python train.py --model="audio embedding model" --num_classes=4 --kernel_size=5 --wave_channels=96 --wave_strides=[10, 4, 4] --am_softmax_margin=0.1 --lr=0.0045 --beta1=0.9 --eps=1e-08 --merge_dims=true --adamw_lr_other_params=0.0028 --steps=5800 --final_lr_fraction=0 --weight_decay=0.08 --adamw_weight_decay_other_params=0.01
Rows from block 2 of a small audio embedding model, named by matrix and row number. Each number is 128 + 24 x the weight over its row's rms, rounded and kept within 0 to 255. All counts start at 0. Numbers have three digits each.
After each channel's rows are labels from the 100 clips, of 14976, where the channel reaches its highest value: "responds to" is what is common among them. Only what is clearly more common there than usual is listed. The data: acted Russian speech (Dusha).
# conv: width-5 conv, dilation 2 (model.blocks.2.conv.weight, 384x384x5, each kernel summed), inputs 0-95

conv.331:084125119189148121165096111178126121119136155180118120143151156103104102123117118119117102125135133147138110134140150113106152133159135123117106141097117123097132099141149138149114155141143150157117124134114156101121189152097150075100103128139109124146128113152044136128138119129140117118
responds to: emotion: positive

conv.274:115165123142123109117125140150132117133164123115114145126127113174105119127155073157163180093139134108112150140135159087146134124088139124123159083154146146164133164159136122071139116115123125116104136174129100162087147123155099117156127078135134126139113165092145101122119146153116125156
responds to: emotion: positive

conv.158:182159082172135122082163123113135119071094112143107113152110071113109096115117153095092157107105093129138112120119169137140148135094146125148094118120122125089096166103106096126172147105093169159153177118098129107169134179146137118118100124098112119109130138145139118165133150101075120126
responds to: emotion: positive

conv.272:130122128124157109152132118128086114083105105158131147123162174100146155131112105089105156148150131136108089143129110127140102140120159121121146119101177126127150132148136162091130130134117127093128103074102127150104129115132139081098125141120128118093090131154148146124112116107156128128
responds to: emotion: angry

conv.227:172168161134108145099124098115140114144104157086163152102138140105117153098162102118118140161072130138141106157103140135106088113156167105169165143101129144108129137110126141102151134142148114149161134096120106133119102157133113111116120164104112099133113147104128136168084116105171091132
responds to: emotion: angry

conv.153:076096131118128138136073120120154147115087107113159114070149131129137095087091132142149091131156105082123097124100089104110118131131161154151121115119113077130140108147122121164129117140188106145127116120125124133162145085157124105130174124145118133144166091138088093128161143136128119094
responds to: emotion: positive

conv.180:131117127139103102110114121154095122137110126093167132128136144109169109149142126098091104110100137118151085094141125144080137136132166118113114098147144120130145136125142139146117135110110103145104142128092141139134111060164083065117135112124099132123154160130123152122122117119127099159
responds to: emotion: angry

conv.346:148136137120168138112129129127164108076148130122114121110128095063101142102139125069160067092108135103121097112109114120144093141145073134118106147120123104167128134093127120169155159199101104122126133110144125118116152167141098136131091119120116115138195150144065133164152116118157134135
responds to: emotion: positive; emotion: angry

conv.280:140132097119097119105128158136126141158095135116127131108146153128112093105126121175144153078136109118037126173136123154099094112119144088119096091122132122140135148095107127141130099149096162136121146120122131123116154129170161132114109111161113151086149076139116096167114135109153167122
responds to: emotion: angry

conv.246:141133127158112131113121111108131137098142113146086089126161136172171134111133135103100100123086153137129107148100145108118121079139142126138134170144161141115137096090147105168125117135153129161095175156116100137126124128092112128106115129119118123141142117116136078128137095102106123162
responds to: emotion: angry

conv.56:100150152130086120147181140152149109132154151115151132098129095138120123125109145134140112142131124094149146123085099114102159113135140122091136104103140109201131087110130107154136142123151113127103112114172193086160108117104101140121077114123106129137080142070148161113113107093107116153
responds to: emotion: positive

conv.55:133154108128090120099139085119132149125170071119162132146121126163123160144137120134129128120109146092130110144139118144131157115102122090103131086136133119127124160147110122089113109149106148106100150080155144126171109154104117095122175139148119099101181154138104091085178087115109160108
responds to: emotion: angry

conv.174:077133164153077085116148124129147125118112124166169130140124091171119162172131089155115123119167105124103075118103135123104106115150094089096132157167140155113132140134128155159093124104041108136104125137158096136142149151131127106124131125124142109122116195137169113172111193129141112139
responds to: emotion: positive