config = dict(
    arch='tdnn',
    model='audio embedding model',
    dataset='acted Russian speech (Dusha)',
    train_examples=26041,
    gain_aug_db=6,
    time_shift_ms=100,
    input='waveform_16khz',
    targets=['emotion'],
    num_classes=4,
    embedding_dim=64,
    norm='batchnorm',
    hidden_act='silu',
    depths=[16],
    kernel_size=5,
    wave_channels=96,
    wave_strides=[10, 4, 4],
    widths=[384],
    am_softmax_margin=0.1,
    am_softmax_scale=16,
    init='kaiming_normal',
    optimizer='soap',
    beta2=0.99,
    learning_rate=0.0045,
    beta1=0.9,
    shampoo_beta=0.99,
    eps=1e-08,
    precondition_frequency=50,
    max_precond_dim=1024,
    merge_dims=True,
    one_sided=False,
    adamw_lr_other_params=0.0028,
    max_steps=5800,
    batch_size=96,
    epochs=21.4,
    lr_schedule='poly',
    final_lr_fraction=0,
    warmup_steps=290,
    weight_decay=0.08,
    adamw_weight_decay_other_params=0.01,
)
Rows from block 12 of a small audio embedding model, named by matrix and row number. Each number is 200 + 30 x the weight over its row's rms, rounded and kept within 0 to 999. All counts start at 0. After the name is the row's rms in percent of the matrix's.
After each channel's rows are labels from the 100 clips, of 14976, where the channel reaches its highest value: "responds to" is what is common among them. Only what is clearly more common there than usual is listed. The data: acted Russian speech (Dusha). In brackets: how many of the 100, against the usual share in percent.
# conv: width-5 conv (model.blocks.12.conv.weight, 384x384x5, each kernel summed), inputs 96-191

conv.240,102,221,231,176,181,231,212,176,147,218,238,244,204,185,185,248,228,226,195,218,185,197,181,258,157,240,168,269,210,186,193,214,189,179,234,231,178,271,192,216,190,171,212,217,204,229,220,190,217,238,196,241,183,245,225,149,208,174,235,212,189,178,183,117,279,186,254,157,212,165,162,207,199,175,202,238,219,223,225,216,164,217,232,183,191,233,162,187,160,212,166,193,185,176,192,173,181
responds to: emotion: neutral (68 vs 35.5)

conv.251,101,252,169,256,205,230,210,209,188,161,252,248,182,209,222,204,221,166,185,170,212,301,210,249,161,158,176,241,223,196,158,205,241,214,189,223,202,241,214,186,136,200,223,190,194,215,202,187,198,187,190,205,170,233,190,211,236,242,200,189,202,212,238,230,231,183,168,201,204,228,245,163,249,177,202,208,185,220,215,225,147,145,198,209,217,197,223,238,188,185,162,190,234,228,194,189,179
responds to: emotion: positive (99 vs 18.7)

conv.266,108,196,186,239,218,236,229,184,174,168,209,184,183,173,195,229,203,189,145,210,201,233,230,176,259,182,142,191,235,148,221,185,202,159,240,219,150,214,194,188,208,216,167,175,197,224,200,249,202,167,211,206,199,190,209,147,163,152,185,186,159,232,204,238,237,192,183,189,251,212,154,212,214,191,209,153,204,210,245,197,238,148,166,129,247,181,195,163,221,237,194,233,203,236,190,224,251
responds to: emotion: neutral (96 vs 35.5)

conv.74,116,178,238,196,86,193,162,206,238,199,221,180,282,191,192,185,167,211,194,134,186,195,205,228,217,235,204,217,166,220,194,178,160,156,209,277,158,177,205,180,220,194,153,232,202,226,216,156,221,220,211,177,215,174,210,234,163,196,168,181,180,270,190,211,210,271,230,224,162,167,208,195,201,201,187,213,232,193,183,182,263,185,218,160,193,224,156,178,213,186,155,246,250,154,226,183,242
responds to: emotion: sad (57 vs 27.5)

conv.106,108,232,232,189,141,146,239,205,183,123,202,204,163,194,172,218,186,199,232,245,223,224,141,159,177,169,225,206,208,149,155,228,196,203,192,247,219,250,187,210,199,169,181,233,192,153,208,249,148,198,186,201,217,170,165,238,232,179,158,173,120,170,227,210,198,144,190,192,157,198,163,159,223,224,224,233,226,168,191,196,198,232,174,234,217,176,148,188,190,184,185,186,220,229,180,216,202
responds to: emotion: positive (63 vs 18.7)

conv.33,097,215,200,160,193,230,189,201,175,214,183,140,195,214,131,226,207,203,203,216,193,225,220,190,194,183,225,160,201,229,182,151,247,225,201,114,223,195,176,189,229,166,241,176,146,243,168,107,189,243,185,215,167,178,207,231,180,192,173,229,200,222,151,222,169,217,165,203,186,198,209,179,154,247,200,218,179,222,256,171,215,219,222,205,167,146,204,183,191,186,218,232,156,206,176,196,193
responds to: emotion: sad (95 vs 27.5)

conv.183,097,222,182,161,230,144,147,239,174,177,165,185,283,165,272,187,198,187,180,250,227,230,202,200,199,204,196,144,257,177,233,167,194,204,162,146,210,237,186,187,164,263,211,225,199,245,158,190,180,195,215,200,218,211,173,256,230,209,194,193,224,180,233,178,160,259,184,191,221,193,199,238,206,231,219,201,225,159,181,200,227,260,163,175,197,264,157,246,176,222,137,171,270,197,155,158,220
responds to: emotion: sad (83 vs 27.5)

conv.85,102,206,206,234,224,260,165,234,193,225,251,252,250,240,187,204,195,176,227,212,183,212,204,193,193,175,230,219,139,219,195,244,155,167,194,185,203,195,169,251,175,222,187,213,240,223,135,208,215,170,260,230,182,213,209,193,206,157,205,191,193,204,216,169,201,155,153,208,235,204,240,202,171,194,162,213,195,191,229,210,200,230,271,202,163,161,245,180,191,185,259,228,265,189,224,186,219
responds to: emotion: sad (89 vs 27.5)

conv.324,099,183,199,149,207,155,227,192,235,181,172,171,151,180,226,189,179,204,206,169,186,238,211,177,185,163,204,237,208,203,167,176,212,145,220,252,176,197,226,182,212,187,237,158,211,206,214,161,223,157,165,236,268,203,150,170,237,171,226,220,182,207,195,155,207,246,193,189,244,173,200,234,190,159,257,192,223,158,138,226,165,204,259,226,194,184,133,193,176,181,200,185,228,207,255,209,183
responds to: emotion: positive (98 vs 18.7)

conv.250,090,151,189,190,208,186,231,189,152,233,218,234,225,213,272,217,239,186,158,210,190,234,310,200,179,226,227,204,144,219,199,193,178,200,190,195,229,170,206,178,262,177,211,200,231,146,148,217,171,157,151,220,216,158,264,202,169,193,196,225,248,147,199,168,178,148,219,163,200,150,181,198,182,236,261,197,164,229,171,227,222,210,250,232,174,158,220,164,222,180,218,148,215,237,232,225,165
responds to: emotion: sad (57 vs 27.5)

conv.280,100,206,167,216,196,180,177,222,212,220,151,231,196,213,200,206,220,251,180,233,230,234,166,193,201,188,207,185,126,147,209,217,204,204,184,259,257,150,190,194,205,218,141,173,196,247,143,139,241,189,169,191,189,209,233,245,232,205,225,219,210,238,200,198,196,166,210,160,202,194,231,175,187,229,213,142,191,210,198,165,233,189,220,149,202,253,203,186,216,201,234,138,213,185,209,174,178
responds to: emotion: sad (62 vs 27.5)

conv.139,107,165,217,204,194,190,181,215,232,178,166,187,223,175,252,190,226,180,198,189,236,196,207,172,226,256,239,184,195,206,238,175,219,201,242,204,209,169,194,143,159,239,187,188,209,175,131,162,168,217,222,180,147,209,227,220,183,203,188,233,157,201,163,162,202,186,205,214,203,179,176,176,208,137,175,213,172,243,223,169,185,204,149,170,248,255,183,190,188,167,148,226,187,215,206,151,258
responds to: emotion: neutral (78 vs 35.5)

conv.125,097,252,201,178,228,204,220,213,160,209,210,184,202,196,146,279,230,239,237,199,179,176,213,250,222,152,214,153,230,177,218,236,186,223,184,200,239,184,206,157,234,193,199,230,235,226,173,214,215,198,213,223,206,201,208,246,188,230,188,213,203,216,197,193,214,231,257,215,158,227,192,200,161,189,167,194,186,194,241,192,239,211,233,208,194,219,205,204,205,179,177,217,210,161,167,177,160
responds to: emotion: angry (96 vs 18.4)

conv.246,095,240,234,211,195,172,167,212,183,204,256,215,211,184,187,288,241,234,229,221,246,210,242,166,239,190,234,149,209,188,203,174,211,175,172,211,163,200,201,196,208,173,192,287,189,186,180,214,236,277,186,226,196,193,230,178,245,209,229,170,242,189,196,162,203,166,185,222,196,192,248,207,197,168,215,196,171,157,264,186,201,183,177,168,193,197,185,188,232,189,194,202,184,168,213,280,224
responds to: emotion: positive (79 vs 18.7)

conv.372,093,160,237,215,198,267,179,197,200,192,185,225,193,148,196,260,225,206,176,268,160,202,179,192,180,205,181,142,233,189,148,187,243,198,248,172,174,222,161,189,215,172,198,242,179,199,187,191,203,215,189,202,249,210,168,196,218,242,214,178,177,189,232,200,210,256,220,203,129,156,202,224,237,180,205,263,148,213,215,158,179,257,218,247,156,167,211,244,152,211,233,151,179,206,185,269,218
responds to: emotion: positive (99 vs 18.7)

conv.152,097,239,191,225,204,232,190,204,227,196,148,162,188,291,164,199,192,187,134,181,209,138,157,180,162,207,172,206,179,195,231,169,197,223,174,206,170,179,220,150,211,243,204,171,158,131,191,189,238,213,209,214,191,221,193,153,191,258,213,263,229,185,205,187,153,181,202,172,258,177,170,166,214,220,225,185,207,194,212,219,195,225,194,249,197,178,145,175,170,198,201,188,193,259,189,231,260
responds to: emotion: neutral (79 vs 35.5)

conv.292,095,186,233,242,210,188,139,225,230,171,158,166,188,214,213,185,216,146,169,142,254,239,177,184,215,186,227,186,147,260,192,185,174,207,195,181,121,181,181,185,198,208,228,206,269,181,233,148,235,218,250,216,229,231,190,220,198,221,206,214,234,235,201,192,203,207,185,202,226,229,137,161,145,231,224,226,216,190,289,179,204,226,228,246,226,186,204,152,266,178,238,209,203,209,224,237,224
responds to: emotion: neutral (95 vs 35.5)

conv.71,106,195,180,163,165,193,203,171,173,195,186,219,236,203,166,167,255,228,203,162,172,188,164,193,166,216,173,194,273,288,179,197,165,218,170,196,129,181,184,238,191,194,174,198,200,231,258,199,192,159,186,163,181,200,184,214,187,215,207,136,227,222,213,191,198,233,210,143,243,247,180,203,245,209,222,196,223,243,216,191,190,223,149,208,169,177,192,206,186,214,183,183,154,198,190,237,151
responds to: emotion: neutral (90 vs 35.5)

conv.287,091,249,227,219,129,199,220,198,171,209,211,212,149,247,201,197,235,206,187,199,188,213,160,232,180,174,240,213,137,192,178,242,202,188,177,180,217,199,216,230,203,173,209,193,241,208,153,228,271,190,167,198,215,171,216,159,216,214,196,196,208,167,160,168,204,177,169,218,257,237,198,146,229,210,199,196,194,178,224,238,233,285,142,213,160,200,232,195,253,246,233,211,123,220,185,187,198
responds to: emotion: angry (88 vs 18.4)

conv.376,098,252,226,181,249,188,198,249,167,162,170,194,199,202,180,223,255,191,186,198,236,260,205,138,209,232,211,227,203,201,187,237,162,218,173,191,182,147,197,164,178,221,221,189,198,219,235,255,212,166,197,178,183,165,185,233,170,149,228,163,131,164,192,191,189,163,177,211,251,155,176,244,201,145,216,172,170,248,176,183,245,215,212,228,137,204,234,177,173,218,152,204,246,236,186,203,154
responds to: emotion: neutral (60 vs 35.5)

conv.382,108,210,212,209,212,262,179,188,210,240,163,159,297,188,229,205,152,209,215,256,145,199,222,198,190,205,185,199,173,177,219,146,195,196,199,169,193,203,197,171,220,185,153,175,163,205,194,200,203,206,225,196,194,144,159,163,228,179,190,186,195,162,259,193,161,282,246,175,203,160,179,214,166,175,198,223,223,214,218,232,191,154,152,224,197,201,156,199,181,211,184,172,170,208,210,218,175
responds to: emotion: sad (58 vs 27.5)

conv.20,106,207,214,186,189,125,212,222,169,158,205,152,212,199,210,175,237,155,169,120,177,213,199,176,222,184,206,186,217,204,259,214,228,216,187,173,184,180,232,117,181,208,179,206,212,220,202,250,170,161,224,203,157,192,216,177,236,201,200,182,168,241,199,182,167,239,240,218,235,176,236,231,181,201,196,232,216,253,208,215,203,140,191,187,251,171,195,223,237,200,215,247,254,205,164,194,195
responds to: emotion: neutral (83 vs 35.5)

conv.299,104,184,222,212,223,232,191,196,174,188,255,203,151,170,225,196,245,215,190,189,217,191,219,201,229,167,213,282,240,178,184,200,189,144,219,171,191,216,200,212,151,194,230,180,218,211,219,282,200,173,229,168,200,211,233,194,210,199,134,227,160,273,163,205,231,235,221,243,242,194,173,229,236,193,209,183,195,218,207,172,223,218,204,162,195,197,207,222,173,224,188,174,208,233,239,201,212
responds to: emotion: neutral (95 vs 35.5)

conv.144,105,254,181,158,179,170,200,241,205,264,165,231,199,257,205,178,234,203,193,235,214,240,191,238,213,172,194,245,184,202,192,169,175,171,183,193,177,212,232,149,185,222,237,200,229,189,189,212,230,164,174,198,234,160,171,192,218,222,232,142,198,186,218,225,219,221,192,150,173,112,233,196,188,224,192,189,149,190,218,205,206,156,245,224,220,201,201,232,171,216,172,229,145,194,149,150,212
responds to: emotion: neutral (94 vs 35.5)

conv.61,094,157,145,193,186,192,152,197,223,231,246,209,199,174,205,217,211,147,182,198,235,189,161,203,203,214,185,216,172,221,185,179,192,177,229,251,183,247,163,200,194,238,170,198,194,201,243,164,192,223,167,206,221,226,183,180,228,216,225,176,206,194,190,186,170,194,201,180,200,197,168,176,222,169,176,230,100,122,262,246,231,253,217,230,220,220,195,207,208,197,163,183,151,213,165,202,225
responds to: emotion: neutral (63 vs 35.5)

conv.294,090,212,231,208,184,179,167,186,234,158,174,193,203,211,254,207,220,205,123,172,266,265,204,216,224,291,234,235,199,244,220,164,219,174,168,124,255,201,159,212,250,194,210,233,244,224,192,196,170,209,177,192,254,187,210,190,211,204,182,192,169,221,168,251,227,143,238,191,146,129,148,199,200,237,215,203,189,234,160,206,163,171,183,182,177,188,247,192,207,223,193,193,148,173,142,176,217
responds to: emotion: neutral (97 vs 35.5)

conv.367,102,212,207,175,216,215,197,212,185,239,252,203,179,170,198,200,203,173,175,190,157,132,180,209,219,227,202,192,70,204,234,196,171,219,207,194,195,174,201,206,255,243,203,221,140,192,166,153,207,168,224,209,264,239,158,201,176,191,222,207,200,161,214,191,205,156,156,222,197,176,239,214,240,220,194,219,245,214,182,140,222,210,174,239,204,180,176,204,182,198,206,194,187,188,186,165,300
responds to: emotion: neutral (96 vs 35.5)

conv.48,102,199,241,153,200,249,183,211,182,177,199,202,217,192,227,170,197,202,205,226,161,216,262,189,163,204,164,178,122,206,143,251,220,167,166,298,188,171,199,236,189,143,162,210,243,203,138,201,180,202,179,155,165,160,191,244,231,168,138,195,186,184,195,209,195,192,229,211,252,241,222,170,200,185,216,194,200,192,224,154,177,247,163,200,221,222,210,227,218,181,179,202,166,251,165,223,217
responds to: emotion: sad (96 vs 27.5)

conv.193,099,153,208,215,188,185,192,246,169,187,171,209,228,203,184,197,160,238,218,246,222,183,188,245,147,213,176,153,238,240,198,229,169,170,130,187,138,234,161,207,248,200,217,211,165,246,177,251,205,228,184,199,244,237,173,241,226,233,182,203,205,203,193,180,202,179,194,208,195,213,188,189,246,267,170,201,141,163,194,208,163,196,209,236,224,186,189,147,225,177,168,201,222,164,171,245,185
responds to: emotion: neutral (90 vs 35.5)

conv.249,099,197,210,254,179,166,209,213,151,163,231,191,182,181,186,199,197,216,231,234,152,180,217,229,146,182,186,207,183,188,160,182,206,229,171,199,252,220,205,224,167,142,237,203,251,177,207,225,175,178,175,266,185,265,240,198,224,201,165,183,211,199,230,191,256,166,186,185,176,164,131,169,252,147,190,230,198,210,191,178,187,168,197,146,139,220,245,254,192,189,232,175,213,193,264,214,193
responds to: emotion: positive (99 vs 18.7)

conv.67,104,177,230,120,151,181,262,204,295,184,177,222,193,156,226,232,207,210,167,171,262,198,182,192,169,232,210,226,179,273,166,180,175,222,227,223,231,197,183,214,161,185,196,191,159,274,181,194,176,166,192,224,112,192,178,195,222,204,193,173,202,162,171,184,253,230,190,180,185,219,171,179,207,183,182,275,225,193,278,223,212,184,192,217,178,216,194,208,241,216,148,181,230,203,224,184,184
responds to: emotion: positive (83 vs 18.7)

conv.14,094,186,203,211,224,190,188,204,215,218,282,201,205,242,165,147,190,167,230,248,172,177,231,202,132,191,264,232,172,167,229,219,244,172,275,223,248,161,218,254,203,192,178,140,208,165,227,177,228,160,213,209,190,210,198,182,198,167,261,225,263,262,147,217,210,210,214,151,157,207,146,235,188,207,240,219,158,250,223,173,200,227,208,164,200,174,178,208,190,256,215,164,224,208,250,205,196
responds to: emotion: positive (71 vs 18.7)

conv.36,098,180,197,177,197,172,202,172,177,138,264,207,200,175,179,183,166,199,203,213,209,164,205,166,239,144,146,205,202,215,188,157,266,192,163,216,169,207,158,178,249,179,158,187,143,168,187,149,218,177,210,152,160,171,176,181,233,192,163,144,240,258,230,166,211,159,198,178,163,243,232,195,235,262,229,256,156,252,188,199,179,193,224,197,198,169,157,170,210,166,186,208,193,157,199,196,168
responds to: emotion: neutral (63 vs 35.5)

conv.113,097,186,205,204,208,206,245,199,212,246,225,203,225,209,202,166,194,191,185,278,164,187,158,238,197,202,178,209,259,201,225,213,156,237,196,153,230,218,215,229,219,160,166,199,199,194,166,171,217,178,239,183,182,188,219,206,193,236,210,147,209,188,184,166,240,231,182,187,164,182,258,193,183,210,178,221,180,183,163,220,182,211,194,194,243,190,189,180,178,182,272,151,227,214,179,197,160
responds to: emotion: sad (88 vs 27.5)

conv.94,098,231,194,170,188,238,207,250,210,168,126,161,183,188,228,181,208,239,179,280,166,188,188,184,146,172,181,212,215,188,223,149,229,178,182,206,193,262,222,233,218,237,175,163,198,154,215,214,197,221,164,208,252,203,211,251,179,215,198,224,160,148,137,174,198,180,226,219,273,162,205,171,218,189,237,199,240,197,187,226,197,250,149,194,198,189,218,229,175,216,168,215,200,244,165,177,299
responds to: emotion: neutral (90 vs 35.5)

conv.231,102,253,204,195,188,226,172,217,182,247,263,210,132,180,219,165,194,189,169,201,207,234,203,185,222,276,204,180,245,202,187,189,203,190,211,181,215,202,207,183,306,207,202,237,200,179,198,250,201,150,169,194,214,183,230,222,221,173,169,146,133,220,221,169,173,156,184,214,194,208,159,230,228,176,237,229,174,227,151,205,220,213,160,254,201,165,226,211,209,192,238,211,209,206,254,213,131
responds to: emotion: neutral (86 vs 35.5)

conv.181,089,185,187,261,220,225,250,226,178,282,174,189,199,257,195,265,157,216,267,256,199,280,142,166,147,197,183,140,250,147,206,188,201,240,199,231,193,154,204,209,265,213,210,167,170,207,180,224,165,152,195,208,166,228,175,193,200,192,192,147,195,193,199,183,176,151,174,204,207,210,197,213,226,192,204,197,232,186,188,198,191,214,167,225,205,136,237,191,238,178,231,178,192,245,251,226,217
responds to: emotion: sad (85 vs 27.5)

conv.233,099,236,301,228,223,238,198,234,185,165,214,181,162,179,192,226,180,193,151,243,219,188,190,208,178,196,226,193,199,218,188,184,226,202,234,199,174,241,196,151,127,214,169,202,211,210,202,185,187,238,177,224,224,239,169,204,148,294,258,173,239,218,222,190,205,178,183,165,219,198,197,205,186,225,200,178,213,187,250,198,158,209,245,239,150,201,192,164,227,239,136,204,204,216,247,200,217
responds to: emotion: positive (100 vs 18.7)

conv.310,106,241,224,213,207,173,155,202,176,184,162,248,196,179,203,247,194,152,183,191,199,210,233,208,254,141,246,170,218,234,144,162,178,214,173,209,245,168,271,196,198,152,157,231,174,176,192,266,231,123,198,172,157,205,174,146,168,223,229,181,171,195,241,218,198,228,201,204,229,155,199,171,142,175,203,165,183,235,238,216,181,138,176,228,141,211,172,192,181,213,251,246,188,156,215,222,172
responds to: emotion: neutral (64 vs 35.5)

conv.212,106,187,212,214,186,269,195,238,209,219,222,179,180,175,187,216,163,197,192,243,246,166,123,225,210,249,170,189,270,213,147,168,180,171,216,216,204,218,214,207,212,196,240,208,198,157,173,195,186,179,206,210,235,128,174,195,194,209,212,184,204,215,209,175,178,165,263,202,245,182,230,208,234,201,186,198,165,175,169,227,229,251,191,215,239,193,264,200,166,199,192,234,159,185,131,191,163
responds to: emotion: neutral (63 vs 35.5)

conv.327,097,220,207,221,229,192,216,212,222,230,227,145,240,191,217,216,213,197,196,192,206,171,199,218,190,199,178,245,196,194,239,180,222,207,202,172,170,162,215,225,170,181,248,205,195,167,213,218,173,167,186,270,216,213,165,242,193,226,177,194,201,273,270,223,168,225,239,215,234,172,188,200,196,155,171,175,193,171,230,214,194,206,123,212,204,289,142,229,247,214,225,203,200,148,251,192,205
responds to: emotion: sad (75 vs 27.5)

conv.332,099,156,173,212,165,146,251,129,236,169,222,163,192,209,232,224,213,182,216,137,206,231,189,145,244,217,210,192,194,177,173,169,172,197,239,173,239,191,198,181,235,214,174,177,233,185,211,190,218,151,217,172,154,190,227,181,194,173,173,143,205,196,282,200,225,240,171,239,157,201,139,195,180,166,207,198,241,200,203,191,150,181,141,215,204,157,187,199,185,205,177,207,143,233,191,202,208
responds to: emotion: neutral (95 vs 35.5)

conv.278,099,215,190,252,235,232,186,203,204,199,202,222,187,194,297,189,188,229,162,200,237,231,185,205,201,166,228,198,226,229,229,201,165,180,171,263,197,194,209,214,145,150,200,226,233,182,154,214,208,145,208,228,153,176,235,181,216,214,212,182,158,136,201,171,197,230,217,159,218,193,177,201,215,175,190,200,240,241,204,267,209,189,201,208,200,217,201,245,175,209,261,192,193,97,196,187,227
responds to: emotion: positive (94 vs 18.7)

conv.8,097,147,177,215,195,177,168,217,160,263,212,226,242,184,125,182,200,246,161,200,216,164,227,171,210,189,237,213,253,193,187,203,215,222,210,208,213,175,205,189,220,236,217,191,201,213,193,204,242,170,183,251,219,198,194,213,227,195,233,199,189,229,201,244,147,235,156,166,208,166,206,169,263,252,212,216,233,191,173,163,173,154,230,229,156,225,197,253,175,203,166,161,188,211,194,214,181
responds to: emotion: sad (67 vs 27.5)

conv.65,102,161,165,178,147,176,196,180,144,223,211,255,239,174,174,181,197,179,210,223,204,225,221,207,187,220,143,206,197,198,211,176,224,159,167,206,261,186,196,202,193,212,234,218,163,169,218,252,215,181,189,215,206,209,223,194,191,228,193,191,260,237,221,173,218,189,191,199,159,217,203,157,207,202,159,214,234,213,201,180,192,172,129,222,201,196,223,191,191,221,212,207,165,247,215,215,170
responds to: emotion: positive (100 vs 18.7)

conv.321,095,217,186,229,215,223,234,176,212,217,207,197,193,192,195,211,213,211,215,178,141,223,165,212,198,186,186,186,233,188,201,236,157,202,189,233,191,221,231,188,244,211,188,175,170,201,182,182,209,212,222,150,202,186,224,196,188,194,174,198,169,164,170,174,192,168,189,189,241,197,165,174,185,229,166,222,228,148,219,177,163,217,228,256,205,190,206,208,166,232,205,227,206,178,179,200,248
responds to: emotion: sad (83 vs 27.5)

conv.128,095,180,210,194,177,187,168,215,247,145,208,219,229,201,256,229,179,203,168,184,127,176,229,228,209,183,243,222,156,235,169,210,240,184,223,196,176,207,149,197,224,176,190,215,175,260,209,241,153,164,230,170,168,258,184,215,245,216,216,175,145,137,209,226,195,203,187,168,210,197,211,244,227,162,206,156,176,186,198,223,177,185,172,209,203,190,186,223,193,223,220,184,198,227,197,232,181
responds to: emotion: positive (91 vs 18.7)

conv.31,095,217,221,220,129,120,202,189,133,181,221,200,202,225,203,201,172,203,202,260,212,269,192,215,165,183,177,177,235,175,216,217,191,196,165,291,169,195,183,188,173,213,217,169,209,157,178,176,212,183,178,222,176,172,140,217,233,194,208,152,226,298,197,201,165,251,179,174,177,144,235,204,190,231,228,193,141,165,198,188,214,186,211,160,208,197,229,233,187,183,209,193,189,194,203,172,129
responds to: emotion: sad (83 vs 27.5)

conv.129,104,147,217,244,215,183,196,186,179,141,189,238,205,216,231,190,217,164,167,162,166,203,186,163,157,267,216,172,207,214,210,181,236,178,179,268,240,197,215,199,163,204,180,179,212,178,183,158,204,172,173,170,194,159,195,212,208,166,217,217,157,198,239,192,207,226,184,216,195,218,182,181,261,186,223,187,176,164,170,201,154,171,153,173,216,120,259,221,183,178,234,205,179,149,161,231,217
responds to: emotion: neutral (61 vs 35.5)

conv.297,119,207,204,178,223,151,198,194,180,213,200,163,202,244,164,139,186,217,187,251,212,218,171,225,194,189,190,203,213,221,227,178,179,176,204,168,193,208,237,193,188,212,196,175,166,199,180,244,211,175,175,210,196,182,218,185,206,178,210,202,194,224,178,211,214,214,239,218,215,197,207,180,206,233,245,232,177,146,277,196,183,226,200,196,242,218,156,236,223,182,198,191,218,229,195,180,213
responds to: emotion: neutral (62 vs 35.5)

conv.371,094,207,204,146,253,207,220,183,218,209,172,161,235,203,209,197,208,207,91,249,217,165,234,232,207,225,216,201,152,199,192,182,165,222,207,193,162,185,215,172,235,219,128,172,226,208,159,269,246,259,167,224,200,226,233,216,239,173,231,191,207,190,156,190,206,206,216,257,235,157,159,184,176,188,194,219,249,193,177,230,202,214,215,201,161,186,175,230,221,214,198,222,209,216,250,239,223
responds to: emotion: neutral (63 vs 35.5)

conv.49,099,220,169,203,169,150,198,267,221,125,198,258,205,183,239,235,256,206,196,196,217,182,191,184,222,151,178,285,160,209,211,148,166,198,185,217,211,209,206,211,225,215,218,188,210,290,205,157,255,205,224,157,208,203,226,233,183,215,219,174,232,201,185,163,220,192,180,156,185,193,167,190,200,181,199,203,208,139,234,166,179,179,210,213,200,177,152,191,184,228,212,176,207,183,121,208,185
responds to: emotion: neutral (61 vs 35.5)

conv.289,106,177,163,182,162,194,198,169,221,211,200,157,211,230,205,194,227,184,209,205,247,208,184,223,142,164,184,209,222,204,167,195,242,220,181,224,161,180,233,190,235,222,179,145,158,193,215,202,210,178,156,171,245,226,180,216,224,190,192,203,274,177,206,235,155,213,200,245,194,223,175,218,197,185,211,111,225,206,161,248,204,237,265,187,219,178,245,244,220,134,171,189,235,163,231,251,200
responds to: emotion: angry (99 vs 18.4)

conv.54,094,177,183,205,187,168,204,176,194,138,190,197,246,217,245,185,214,215,187,212,179,163,186,219,213,252,223,206,183,205,197,196,206,205,199,182,201,239,213,169,187,157,164,173,201,158,178,219,157,205,207,212,188,213,232,164,248,163,223,189,211,233,164,184,189,239,210,207,206,161,189,184,142,147,235,206,169,206,180,211,142,217,145,202,197,291,177,198,175,246,208,187,181,224,227,175,207
responds to: emotion: positive (91 vs 18.7)

conv.165,098,184,199,223,218,147,193,179,181,144,263,256,191,155,194,201,189,145,214,231,195,181,187,197,208,211,244,173,219,201,163,159,210,216,158,232,219,124,158,192,215,168,193,179,238,212,242,228,196,197,192,189,263,169,210,242,159,194,213,203,155,202,163,161,206,155,248,155,156,230,174,228,188,179,226,234,207,228,202,207,182,218,154,221,216,208,229,215,201,195,237,240,211,192,245,151,190
responds to: emotion: neutral (88 vs 35.5)

conv.126,097,174,187,215,162,185,233,205,196,132,200,198,239,243,157,251,211,196,231,209,238,238,221,193,196,173,200,224,229,199,154,272,173,193,165,226,208,208,166,212,193,170,194,234,231,291,239,184,176,202,185,160,214,173,204,190,166,210,239,189,237,147,150,172,242,160,201,157,204,203,175,195,150,251,230,171,203,181,185,171,231,197,190,188,200,140,181,199,185,242,215,197,188,213,214,174,131
responds to: emotion: positive (82 vs 18.7)